A small CTC audio transcriber, trained from scratch.
Model: 9.07M parameters, arch conformer, norm rmsnorm, activation swiglu, layers 16, width 160.
Training: adamw at rate 0.0015, 4000 steps, batches of 64.
Data: 26041 training examples, 9.8 epochs.
Rows from block 11 of a small CTC audio transcriber, named by matrix and row number. Rows with one number belong to one neuron. Each number is 128 + 32 x the weight over its row's rms, rounded and kept within 0 to 255. All counts start at 0. Numbers have three digits each.
After each neuron's rows are labels from the 100 clips, of 14976, where the neuron reaches its largest size: "responds to" is what is common among them; "loudest band" is the band of the loudest frequency at the time of the peak. Only what is clearly more common there than usual is listed. The data: short read English sentences (LibriTTS-R). In brackets: how many of the 100.
# gate: first MLP gate (model.blocks.11.ff1.gate.weight, 416x160), inputs 0-159
# fc1: first MLP up (model.blocks.11.ff1.fc1.weight, 416x160), inputs 0-159
# fc2: first MLP down (model.blocks.11.ff1.fc2.weight, 160x416, transposed), outputs 0-159

gate.92:116089082135114195158086106151129186108082112101100157132138096092161142059143117138095121106130130174151164104088082121139131164079134150099158118120112156094123049197077138140134142074076143173128106116129146069127073153172114171102084173140166100090103177145122180194142121122115149172145110135115162142071155157086135106146108193138090151157167102124106123151156110121058094142098123125061144164115115081104140157139079112144152140129130100155158179127085119088145081072069112
fc1.92:120081155075162116110175133103151099120089103139162152125127185104098212120091165105135089162138093056076144159180199108132142074190136099094113071152168117143118172108165136158109170154126130120113140076195107105120152150108191138185198109142134130107112148117114104096113093105127132156135161135175108185187137093104109130135132109133096121097083138138128145135161186138127185121124076097130145102117145089106090105161231139134127161133121154084151063093085143150142124154147128
fc2.92:125085077119133101126123078091142079113135100146159115169162164146132129157087128128084132143163139160135162137101132123134158149150181161118118156107105204136035134144134090084217127136127096106149096120089092155126132150093127166085158137153182139097127032121101196188086120155039155142071117147122108194127168130142112158110192157121133083126113139143156117078129132133108091114108166106135101154145120124154142139113131142115068170098127127118136124140195106083092177211105124
responds to: the word "so" (62)
loudest band: 500 to 1000 Hz (56)

gate.242:109124139140119140142131153104137103084076149113124149097197077204110160096146108117128129143153120143168161100140064158092100089089123180071083152125117094065093177149161102079108163095103148132134121116156123095134163114153104164139149131144085169071110177172121144158110149118113136173100116116140128111126118139150091102124125132093100105142157188111073187158178133121121154100038157129041107136128116172126143167132142114110157141043098121113179191081075095096073124141147074
fc1.242:097170183087080106062165160132124070067114139079154148107136101130138102126157095146056136148169095202154162092104073134110166125089092171064150124103107128103151144150084117117118123060117091140094124110092136127127103156129111108127133128167137130097139134158124138113073095182104129088130149124144219138077104119042100121177125128159146095140146128117146169150123061111088176134093165126116115125151087167138166130187104106089171074139161130126121161174108109089085148131200133
fc2.242:127134156132115108124109145142098140180146107130149153127141084131128058124173066140159164086185111161189161102113097098087127129102168152073139070114106166140089141066124142117097140055065084130094157106117171084166127138129120087185153151212148133111135114090155069118160091143080153149096165121086162141119127100140115128160146153156072171045132104177155140075105176119182170132096102160111153166124113072119128108162177122134120148109184146082152143140089129177140165127124113
responds to: the word "so" (53)
loudest band: 250 to 500 Hz (48)

gate.240:127187175141075148168156116115126143113141133121121146101153058168090105118116120120162139173147149185152156128150118097159093109050114104145121130159049061146134165105195108090098144093077094121164143167112126090183173112148121052153141140134116116124125148141155123102104139147104150083123123153119121151093119141125131145121119131088152105083168151125053113145059118122103189080053145093133113138138098119105150160219134112103098167066129134108118202099111150072115115115170068
fc1.240:158136109116121100066106148123152123124092205115104046077175147129085150157105069112141134117097150137126098134090133182085105102135157074079113147105156143122104152114144088170124124108133134089093148139116135163096122124116158150139154056083032189192118106050098120166174138136059135138082129124110067124115141166144162116158109147063150136171100107114126123118122142137123069112078152138160122121091151109137084127105154089159139123107129047134153148170155129172172134194111094
fc2.240:145147131129047088122132088169165132133115159100138100152150118170066129118116099156156098126134138123180125098127174107140097141125121138145110073146141130111130131084124166142129200080132097170137127101133140131183157124077090081122090166090099130128108096120138092110129160127197101112131125125058122174088080172182095140186163175079161141101143121137103171201154109063128164133066157099140152180155111072113083102190105079134108150061103172146068102155143059112111114120122128
responds to: the word "good" (32)
loudest band: 250 to 500 Hz (53)

gate.296:124157152099119095107110086145137148122092156111104127165134147133140175098096134160207114088146171140158093085075147119117156138119160126129144129111193092130066145148079095112141154125091096123141154135112142065154088148141164147142106154138113167116154061084083124091122125095109185114116129082082096178130107099146116165089158204067137071074099129143125075174094166218104124158134156121148140181158117083064074101157186112131119097077102097131121124099152164082091102144095094
fc1.296:161129101165175107132174149171111137098137087149056084133134208130141138140174172155128146088129106155104142173124154108148180173141085144081150049104098162181161089147113140106165175131149108091147161113125148143088137163099087109131136104066134117164165074112170175112166076125116144101088143095134064038145159097098209154163186070126095127075069119112125118128117099136130121152134085141110158131115163114113140098115104138149124102153147118114141081119138154136100142125048171
fc2.296:083132111134137125165210114147096173082135130206139165108177145115127078135191184173094140151125183137197144163123126124119182157149134175098111114173110167111193125137122139160167132105121166090115180112101092163171102133149077117153094142128136157152117155158164151169152113152144163196111126135142132157123166157131166165112133136135111215101079150102191108103156081092163120154138087159087095164144179146125125131122103098119082144097099158091107125139098098112134171133034160
responds to: the word "let" (28)
loudest band: 250 to 500 Hz (42)

gate.79:155091174116107111075155143115172042117069112162131155077129140133157152118109113113063095106088100167071095111082080119107126119172131130054149147111096078119090173125129131135123102150174152161082112202108156153158140091120122191076148104177119135078107106084080135185164124105115122160117113139165138065169097143100093139156160135153121101151155172139136124082170126166118105101128176089133110111119130146161096141124128137131151114179101087137209166093139057105148059113109146
fc1.79:159124126157125152078136145060188106152091108158129147121115105129167206102149144132105127111116135144054098159078094123146154107165138159058116168095102108110106142124131137090134125147105171135124126166094129150130142081140181158150180096164162079137125111081136145165098115124166108131116122191154177127144138132106091154135137122154132084184096188117070117089133042182144107070096151127128172105110143184097108193147148120105121084179118107119194124110171104058184127122194156
fc2.79:157112089203180102115082111122174126128142074116146113102084154136107121108174090195125095129084149062124112125137161119140099060160181161102212059107123168110095093075127144050091112118114185155184136063130118142146171062160211094129149163136137070176111108110135105103113120122092120132099108103094121139126100097130146141096163095139163172110129111158115136165128160105179151144151125118107161060132139105148089131156108122127124085188142115083124124103167117135139122105167168
responds to: the word "the" (91)
loudest band: 250 to 500 Hz (39)

gate.134:156138133138117124138135068162133128187182136110152116088103117105054088120113113118144126158127135144153131128164143134122067168138089059139180157190105169129162107086095132156102102076159118163131178167096114163125105135106144133174042109150150082101055121097130166153107191119120133122125119140099078075146109120134164157083096185150163170128092144141169129101104123048102111176086093118147098182118160066160143111143088148070185177133074112141094110119100096151108095159123135
fc1.134:098145148203107120116101124130168152149109113168128089158181120143134134145186121185156197162101082090130128108127165166150092163153165142154118172116147086100088127130106090146136126148189110175105079182116145081109109152134198145093128158052102109152106105160161120124119119169191061130166154099143166133065069141182114154133106144157146115130081034126130180175146183130117138133172114159174177125123108171155151150111117104153116126116096121112107145147120150218117161123139148
fc2.134:083127137109156129066131101153112120071132158109083142124097073144101095156131205153172113104087226169129143164137080114157146163143113174104173158121101093108105184152100078091110122100105092145086167164157086129082083143125144085084086108139093139093176106127139121124131109132130166131177124125130090097075143114101245147108094131146138093150073156103102121109140106153091137122099146114105117089075168124085090090120113108172200157124093127095166099138114155156126153160117080
responds to: the word "me" (26)
loudest band: 250 to 500 Hz (35)

gate.107:118117127182111168146169173138137180119160142099113107095172105120156150055152121161143168091107102119113129114088121190146105110164138160135079176191164099123114155167180121130163180144146114157113109193051141126125142162146149147130150127101105155140105105157126165166138148116172117164158097101180196079147149177200072125148143137116123138191198130168121117140156147200115072078134076172121146075131125143137090178122106143102123119163067106147131159038113117140131135134124138
fc1.107:138079124183105162151152148163158149078154140093122106113203118118106130046127110147135146139139136100166099132076111163127077081122106132092044153147162111140118163170153115071125175099146097101146069106097098099143125141156162156097160138119099149078175102183071142135136150171145147226117132096172116111131147110114101172116138171115136118118128110140121154198175168129068137082122095158109115103183152135190119177180098131122129104101088119096147155047122111177139103142095110
fc2.107:095098098171080081125125139138127162173182107143123119136095113082163106109143115114060128145113047062135150107092139170082129110140107119214041130150157116108118085158110131155138111206145136144123109137095123128095148108160149120151093143114090117124090125134105154187118147168082084156151088143148179125159160128101084147132100128159144114166140079127165110183161119114166098153207069125195125156122070192130207175104160123100112147131105132119113162092148097105119112154173150
responds to: the word "the" (55); the word "old" (26)
loudest band: 250 to 500 Hz (31)

gate.132:128092062151120191109124148113137181127151080118102108169120202165116097163072201116135110163130175082108116141195125194102142102154089133183144163129057103103113155056149122156157106130147156117084110144179089127104135123101161075147122086098106120152124125100110103155153105102141115097099120152066089123148158080147175183143091084121129131136096141100116110118157093111127083153105111079185165118116077126094114159123118074090123139132147164153110125171154117185161129219089139
fc1.132:139144147138132129109121149111151105164116133160129131066191061134147115107143063139138163078161102157107101141139098160106071195133117206145125187118115098139129129116122115170119171162141112092096146220068117164111131117209125169076145123153143219109146128153160154144180089126089111161177113085158140151150097180133110115149102129150049171141162120143123106131108134132178120078176123171135131124141099126155098125113151148105120163133167098132165201123072072100161128084156115
fc2.132:131081047129086070133077106167118103096170094136166139196135180118092157150117129130155111179168160129185109134127195065166129111158181096118119133054125159126116140115155146106143159082071139159149146111074106105118094107096111130081064141183155150104120127159163195193097123082114181154174159141069108154146126155151124098157158178115117136152099171139127170138159111151111089138106096141099113109121132086103116099161165106150069126121079093192158107155148129134075126121120140
responds to: the word "what" (28); the word "was" (25)
loudest band: 500 to 1000 Hz (42)

gate.308:199172141176129158132128128138136145138111186130118104122135088123169117103196051158148149058089173158151079083110099121082138144099104145073125147098133095056145146133133147096134118087086127176156086110100149118094140128151069180140099187118139100102166146150169127150160153134143143148127135120125143105143140108120115107175098181161143109162154092174077128106137108153128137168116110165145187141132059090180119137094082104148176081107130094137161233120136188139065104125169119
fc1.308:109084111055130148125133123116172102135090164138069177055138075146103114156105134142107134125166091125147178091192092111127105157075119154147188145057089120124159113084101107190087110113114088089105175136146155090139101108170163149127119137151136185050111123125122152145120080155084094130112076159097063107064056125118112100120110166153084171118126106062138149102150076119056101105135145126113127133156115155109128200121099077089117149121109118140125154152127063124121119154147117
fc2.308:117117219131149134139135088131097158167107190115107125096133115077097130155137094104077127058094114128086111138153107124071131180133133100156150115127060130145130147090161111155076133106131112167128142102163177122128142160155157073154111120137118194140062199132091101109143136145147118154133136095103190051127054119144125104175144112148150133091182080150130153152148119152107177138115162182133140065109124131096122169169113111105134109131189158124119142146074040173168159066161122
responds to: the word "so" (78)
loudest band: 500 to 1000 Hz (34); 250 to 500 Hz (33)

gate.287:142109137131173105153126144190073148153123139125069139126128129134133139079151191194112118089162125135099181091054128120124149190147069131148086088123164168131127098189068193118158175134162127115101197199139143125145176169112110115147077156125131166084150131103072099173117112094120145118137141137122128096176101114168113153077198153134116147129163127106140103129119082143090141196126149143134120215147121109083124143112101170110124096147135182104122108056111123069106084126100118
fc1.287:142115122140123134176152172162160106091134074136144105225066163090152145119115122081104097137132167174177067119160137123144194101113146093069117107180086163116108140135137123087181184107101128168149089064092096141102103122093092096220119167148140095097119120166124145065114147177184089149082149124056183146155186115112093081152147169112105139102149193125172153161171147119142138162097122095080119089154136122120144115132117107135159159156147112107122118140167117138120110138113159
fc2.287:166100063154181095098080074213128173204159096121111150135151138081115153122146108088048119096073057169106088109094121176093117099177173105163133151137122195121084146108123204161140127113138173148122093123109126107114127141104154113138098174159117102173091124136127158147139059126149132188145119123076134098104098158139137115147153192162114144127127116097132088102122134127125118227113130117145146122110116098110113138146188120136101112159153088156089069126118073158116166105098138
responds to: the word "they" (94); the word "were" (34)
loudest band: 250 to 500 Hz (51)

gate.152:164065109126135116119131127164127141121125115162118184135152069175154122101107118092125098224155139153143190140110148084131141086108101096123090151140133139109114164105138155092132111110127126146117127122077128130166144086117156064092080128218077151008132128130113136155141118176160018184110121103118115121158113148125111167113095153100118128150136102123149150098147099104104135143120146108073111122101167145190129098175086154115152180135137069165138147064134087162084104093180138
fc1.152:110126116130130128113074086136163206176139150174174179176144015103156131141157132077141184178109147097119139164138132109138088122153102140153060125125165092166113098145161134213100159116154076101159086139120133093114171183098108203111125155134103126144109191132081130154170095114172142173142178119173156141096122132184166129159092153138117122082147134109100204157106128091110168118135116167146134105101099156173102099145066124105127128118154100127148125143057115127101124129133151
fc2.152:094135182160104170178168165177086084122169169073113126158153186104137138109185148138134222120148100178122162142127120118126158189105122141145090139126113169177117132139110117098095111120200113123120191149177128162149064170097132122160117152143114144057109149136155120108100083143097133183091142133147156114078170142120153153157135129150120110155128098099126153132055171146078196098149114140113091109112150189125195152140114137138147166151165034123123146116144152137191147098146106
responds to: the word "the" (51)
loudest band: 250 to 500 Hz (28)

gate.71:130123164121147153098108047121089176168096105122073093150163141159140157155103178126106131139078166116145127167119111148074183189084171119154188127070152040160098150089158133109133105163148097167138109153138129078113146146160141107150141155106130172177157074119119147129128109136101170122091129091128101102121073077168178145112158142169073129100123065172161146100094152109153133128162127155149139137141117122084135151124137094102114088104086121227088139107230156100132139134109114
fc1.71:123083134082103120158129097126070161078099123128095126147145170143189161094085129176135119105129198113135095125073130071123155137083141099097147100116140104085115174109106070074159081160112161081094155057135101118127101108157093146102184143110084188117165075133153094079092132118109162110115103125126073085125138102107121170100159155120081138127142138101144100154131125118181087112144112115121091132149163145093137095143076140094079140115064115126126125050167160059121118095029137
fc2.71:113126101143141127148138137136080129127081133164138148137104207140129100150206178166077138125101150142088095201124106136151189170101179122116165201116103148189145144145109103118130186129137142132131190079143125078127130135146160104160153120106089141162130131165133129183179065139094185128080111181123121164054147189123174100086112178075133176159114085166148128153113140118060128128152109161132147093150138108137086088089112136141078104160145109183118154129123130110082150085079100
responds to: the word "yes" (59)
loudest band: 500 to 1000 Hz (44)

gate.38:139107143135112155124115100134105190194080139049089128163126146160151092110063138140127150126139126189158134137132118126133147174090142114177178150140110066129083141146117109158169067156170107155123168142170128115117131122179125116094066137126120185109139120115085182116078126139135154062127153142056102089114097099156135188138083142132052142112148094117177102110065136119145120148160155115182111136157105119084120188133106081139124105130133101180091103123246180113147108138113131
fc1.38:126111094083065151120160118116052123106114125148129118115138149139184140169151149158147129112102133139084094126117097142135154108129137072145164183117164093126117155115115127124136060118112204156119115098099123103096104109105133131104157171110098179162087096111168116198140136110048177112147089110151140135092161204118137122157161156145101182221122107132159142116139153190125109133143128211113109081081108079082131108053132128109117089138060087212130137125137113111113161104086110
fc2.38:104116125120147152137121094122114100133083188111115149162113158115158112199121152117127093143167121142103162168169131124167159170098146097148179179141174100153113200167137074139124104130147129115177147139129058106149078104177167146093131093123115117138143172088115133117135165112096193126147119136172070139089197185095164154095077136100061154132136093092147148120089166162083136129160192126142087090128138195167118131129142163123131098141080060165108117096159119133062072080078142
responds to: the word "yes" (67)
loudest band: 500 to 1000 Hz (46)

gate.227:139100138201113092073108113123141094170142113130129125137128164129126097136139230224153104091147119223176100148163140159110141127158225159102140156144116115195078135154159132099170158106148086202085171147130140097124106134137146135104080182116175135117093058175093148132152104110127141129137188099087118142153079118194164151079117137119154107111108109157156084155129110143165119180128108144110118151124089134096134172126124112127137123170114095121138118091149168173086093112134124
fc1.227:104158143164134185129103091119122135190103155137069153150139117109120178110099113101128141126181123130172108119152115123096134132130097150112164104075098147104108136114127093103119132101147094092175168136196107139183084126209114179115080134131202151138171112101141173055136095089088155138093133125116032128128189117121153111136095119104083124082101150094112076146024082110139105155158150122142129155155130136138139126154140099138126060102137126110072113143214160086108074136114094
fc2.227:075150148124144083119107108202154176128144074180106131185153154100111124079115129074105115121128092095163169080098156136124165113147118179128095094135147139089119146077104108117189073110115129119137186126064132119122067136170110085121079142136154112129149125123204168089106068157124103158129094166118096142125178153098113162160124110203069124106134116138161106150118099098147107169161148089141115146110142130071141114189163158159088170087155129085082125174109139136132166080078203
responds to: the word "upon" (53)
loudest band: 500 to 1000 Hz (30)

gate.194:099169130148113151132149118126114199201118105123120152190145185112137095131139128156118132163121130139113190124150145159117179142090124128083135159137134171128133107157102147109193121065118162170182166109135135152135047135133143114172103139119151078195069124077124171172116116137110178101140125141124144089149145105096166154145107108105110193178117126091177133164173145123100180204165107157125113094049149079100143145150125152145165040144098105158100099123206139135126146138096170
fc1.194:107202152104091134094202145128153114157126174100114152115134187142124105116144131189097140127113190187151156116165089131122170079094146117097128191112134192113160155166120124118156149063115118205163175084107118124103100114101099097166110152133092104145071100133097145161097160138154176106154131128134172099155144072119152159135099151086200125131100153072178146132203072120137152154133093132144110123097132113103138162139074105135153078142058112133143123130216121128118133128141191
fc2.194:118112120061169132147094114093126118105093115175081140172046136111184122137055152097078130140119128107068080135125116157142149108098133120184119121121176098108100092137103137148105117211117148048118100143110080129111160092164116138130131094133079139154179143104100135088156161162139093124119083150186106157094133179164096108135107151133077099130184134083144069137082126143095090075164187086123111115161125168181161140099190104127123123155148123127153150160165077076137087088101096
responds to: the word "was" (28)
loudest band: 500 to 1000 Hz (46)

gate.156:123094137129047167106157173117190114157141162162093147114111078071110205109136156131119145108114134110046117135099084127146104136200131071102124087143104192115129105188118107134105135167143103078124138160075147119090138111199152139081108095147137106131072095102141141130142161116116105145120122172152174102122203063127151138150078130145094052114149122113174096119101136143171154085136164132166154090081125148084114166091109165079120148156101150118106151100160169123090088182105140
fc1.156:133164147182075101114057167135139139211144109155110142096121109134116159094156123109161173159088190067181106072129076199097155168159177155113140115101126168137115132124120107135137119140099156122083177137140191121101142117117118175141109149193134140135105127145162183134145071083159143115138115179140142136120137070124097140182098149177114081118075145132082133078074086125105109147139086172137106141087094130121137114100144148085092119180168183111132098146070048100140093120158140
fc2.156:163145120137092114111105110168166143105088132067142089145145113098145064129114148137155077091123170142147097121126213079149098129091124112135213102125178171088084119171100121154118093180105140154118090170140153124163096153176086130117114130156136097078126118149098104105084160155171073153170142175055123166111108103071128160152133144140127169129100052154178087078131026066076142159115121131112137165127128108155105103168075184165140134129135115100095134134110138115133115163102138
responds to: the word "what" (30)
loudest band: 250 to 500 Hz (33); 500 to 1000 Hz (29)

gate.81:135111135144083122108151085100103136167117104172131115177123143174165196096071182154167158109167099193169079094137110107093171131045090116138169115125113052136099142170121129135150156111117129116107174119115146082149111089167107143082175159114139114120113069116100129113135131148131149114119134170114077126121153136162122114094126134121138125065085140136183094127074180142173084177163061145137143133131089113087159180108142089091108129152086073176144116072182219111114104097110124
fc1.81:139153127147098133089161168139139084079141112098150092071135122167085131154152083134086122170079129100163158129122164156116113146181148135087060137125172155095119118104117215129111118147105114159128117110140140128102189125042127140152086071122124081087099170147116102140082164100167079152140160097151177142170098094089122133197138143164164148130133113105113188110140149106122159133052149127080107152141139168153143117167098112108136115059145120079112110138048045093114142160164179
fc2.81:153100156113122167105137178095097113154135131076090124092113140110153136145091106129129105093151161164123136120110156083103128076081101078074089096111112131120149115155159166124142173135109124121116148129158168110170156084085137152163088118112173117110125142093063066072122154097173075153116157136161195083187090060149112121152145139101161162116138163102131111098171117136110195129078098157055119129108153094122137183125140114153136132129138158123185069103115118084165098228202080
responds to: the word "let" (49)
loudest band: 500 to 1000 Hz (46)

gate.213:140096142089081154146217130134061138123100135144141164128144144131154209113161123111134112166166112165128158125080104111130113119104136113094064109117100140122123152180149176180135107123119143121139123124118111066141083169119154113149127122167123155061147119145058112154096051085177159126076087094052157160153140080104099057116116161156154089121146213100117104149148139187073097133131124120104103142132133130055107151130144154077106094088115161202143104108158164108098130107148136
fc1.213:121108136131104111083111201111133121147126213067115124091120117148117111107118095151194170128152184137073111111147162055109095140156139164141169133099143151077118138073077186083098112134142168120124150100142144125126201084112143131139135137149100133173144132107159104128096180147109098118141196167112148101171122139171157114208108133110168159161117097148133131102075072078175138061081127187100188124120111147172113094178118088148144148120137116083160135102125157142061111163086130
fc2.213:137129150147054116061171125133178102166117107109088131137144173155156088144201114111160131129094163128186163142135120084092128154141181195139096116094121175107109138174104163170079100158145142198132206112108137125138088119133120131158144153136059113084126131141088087157115170093152115127101073150069103109179178121170134155119105145126195112109142180113160188187162119121076125119097114105165136153100101174106121087146094124141132133125119189138169156182134168141188112170102128
responds to: the word "was" (90)
loudest band: 4000 to 8000 Hz (47)

gate.90:176084066145178138127081122078172107159070089152105138101114103104114119182113124070191143113155103147118118121122162110147131112106134136133138101137127104113103144138129140180117155135113156152129177148146178113129162017141121149137092105170141121154148153063118078110157120140131111136124167134143050139142161146131165171161084124085102123100138107139103074093098164133135097154074173062113191164173107122086095107172183140158080096132181131097134128169182134143161059180118079
fc1.90:149130152146114140107177181176115077116141138102142142098182141176146122097162149192117070150077160147185160130110125152115165137142096115094124184161116134135174109083115149063129122083147150082133092120078089157128129155115169141140179160113110124112146071161149078181104151135113116089089098120136147131112123118137081111128182116130140124142076131133166102111163147087149100143214135171095031083099157148192184154115103125147185152183136124157137120127084136137142212067145146
fc2.90:165131080159163109105091074124117110151085155177108062132151164168121098156123152143146102083125149156145099143130141073106102120144201149100224139131123124156098171134148141160106089143141151198156178157175150145129120083134104130141099115126125126144160160097117106120144095121150179110131125166094066111129152189162149110107135143121177160075135160096085102100137117131091124151080129107125134087162115136153034029149132124164051064110141141121122083151119102144108109089069077
responds to: the word "you" (56); the word "do" (28)
loudest band: 250 to 500 Hz (39)

gate.52:102102108141131114110144146188129126150098162138097117105107131156144149082164149140112141090173081156109194087073095151107091193133088166143086116106094154136117093170120135126190169103131084085120193206141134137141124187096109118107112135082144115096105130031078165177147116066119157102062091095079134119119115135139111130121122125131120131091151143130122114118038106161065147146138172095181168211143117114045137178121126136133125103120120140157112101091138143081134087129119140
fc1.52:079142148118118071084185149100123132141129154143107139045171156137129161128165110140152159164168101116102206170091109123150097111142093134171108138125193123137178155106135109157144070114160128073140197159117148149140132154115183129076154066077059129169113115067141113184089094105149187074129078148176044076136168175126149163125094135160160100149098129149060158120122138143133089084128110123177111149119152128130099129152155155130134094102053133111119087121142141145130132123153129
fc2.52:149114171056107152150117139098098086036110200117168125084108134144089152136146142161122136158144186068159119152152138093176096136202134121107094125128147115143172125146150055106113110157127098099133128109151097182125158152165134135133147107108127149126155121130135136118079158116090138102150127140188155214124111081091149133059112090084136104134135135142136161145163149170128167038132153163128078119131174136126062115119048134128115130061076134092112118141074119065146123104177122
responds to: the word "they" (26)
loudest band: 250 to 500 Hz (57)

gate.334:121132117117125178144071076171088152118149122131129121101124140124146163082094133090136118185156140086120139164133177142066114117166161131107079079086099155135106155068119151143159093031112184113134189121075139167119080164167145162182140099195162106127160146101096161185104125081100137140130114189095122133125137138095113114114072137121156181150159150077152131159126126117087091122108025202154134119084085132111053129151081145103097118152104114120139096170138140133107143143120130
fc1.334:144100136172124111128088098149165080153142132099163144114115083094102076132151092122167158198126114111141141144091121127162095116172107144087086111196230155173078143100138118104089101169145149096115099170156148172138116149152188177157094139100134084104152109095131122141137159117153160132106108111147074124146132147127054174110067195092072140112106135128086135128053160122089148081102157102110112150120170161187092070082169149148144161113102095109154113107110066103103110126110077
fc2.334:109091094109117132139144170136106155114171092121168140088152101174126180105092134140115090150166155113187205158112154109083149128144106102111111067147106157125195077120133166210201110074161140077081181085059150149140156127106102144154156108165179148094135140131097087116139107109095103107083182171138155153158175141142146128108134173157147147122131141076194153084135151092133116143119054179129113130186134112144148193117109143084100117163145079112110120145118112150160127194113108
responds to: the word "me" (60)
loudest band: 250 to 500 Hz (34)

gate.188:117163159164115108099125114156102193144148171107097045117122121161126154101145067192150113080142088119109182102111115131117142144117076105149151101156172116103117139142095138182076151171098142130189106165121147126103113183143104088165106136102075157175133045052159173126101064158123188082149073142139167091124124172164124124145165121144134105136143120137104123070113127134150118153106102079168142138103173110084080119167108086079192111150146084167151087117179145123153155133168112
fc1.188:192100168116123106106164101136139073162156133159166122157171172082130108172113157157056104154071144138098109080106102104122109152144124075103148149131134115070138074119147117132147023120131145194107103093141140131085135078109175102076092139166106169120075126153125115153102150158102136175180162110136115101142133102133148203093147137239135099138074105094135133136145074117132164188158150125138085107069112082129194141142111136131136139124152124107128155135118090200129152130141113
fc2.188:156068122118167112139171108164131095175169076107114115126137119116153141128107156117098105139138052124117157094157098127044145143085061096186171079095082130122142089127091148144140069110169144134125143118164134094080122101121126093123118095202130142168158181130134107148137103113082140187157101096135087077131137132109182133085123130149092145056113062076191174144105140041142116160144097123132111107092111126158191171151115112088153119160141111129138134119147141218085146108128115
responds to: the word "much" (49); the word "such" (34)
loudest band: 2000 to 4000 Hz (74)

gate.204:110152119085117120158135104151132139121118175122058138109123115096179076106136052144090176087127146203083144060136098065087080149093118131125138119116103121084086147113127129146133129100082113166133100167092150102088100143184085144124079163154154128083138125122084171169096128141096184134124078135052117098139112176124098111174091202161092132164180119095096079122177093129100104132093114107153136190133028115089107153139110129106133148128148145133117197147106099125114101136105106
fc1.204:117155180131110164141143129109184106146064157125052140128104132110139081112154101173124187099086147176122158111168086076115111167081140145110150175103081128120096136102108113094144146069112053192113159135107199073147101099189136123110058151165132147077091116152120153161117088174132178137118102168092121093177112170114120120159104228138109134173179102149113118142178084104084090116114123122143124159115087146108136184126116108091149130135117169111155167122169114113122108107155086
fc2.204:119195213073154182142110100144114156160127199072103120126126115117166094081115082115111086105110134103094107095132085111085107152125138094160140115092125093094148161083120111111034114103115117164160119092118164083112179151173117114183063129185124193156158181174147110100110151124172163104165153098140184102113127087131131105168078146122112087113224133122143160129130055136129113125105150145133083129140074145133110129146126118106128095124152094113115166163095118098144106107181091
responds to: the word "so" (43); the word "no" (38)
loudest band: 250 to 500 Hz (37); 500 to 1000 Hz (30)

gate.302:138110084166155128131158120131113209155156111155086102138216152142130203121158154160060103165133141127118172166102089089123124150118110129128183136131122125098148179154119110189103075146142132166142064167087159091121145117151125099137101125121106124185120124123105163170095088133135207098185101098153175134126137134147172199103105111215130129134172119122080176084145052100127121128092106093149109143111101135133123101106111160070138121134130112109094199169140087162153113166083097
fc1.302:126171106142164116173138126140141206197141155152138137186134131141116160102114106094090173114125094161171143102120144103064156144097132112160147184079161234114104149151139147152164109127144081128120130130117132132184167132129116120099173169130140140114101148142066163083160113137123123137103142159094134096116222141139108152127131153125152186152155134091145115205091067137145088160079149114182130196081114097153136081170131138083139182129124094147086184127120069098077095151142130
fc2.302:123069131191085177155111119136093168128178133161084108076119152092170101103175131141084121068184088175137121134139115105153056120189198196102162118104103176115125133182145124140072136148142094083170111140115126129107080155159111127152070125135090158106169089134098084146136128112099152107162109103082124115162117147083118097173129150125195093179158158165131145105112075174158106117222112133088099118131123127122109096138115158093097166101168119104121118147137087107166120178133078
responds to: the word "you" (62); the word "do" (36)
loudest band: 250 to 500 Hz (54)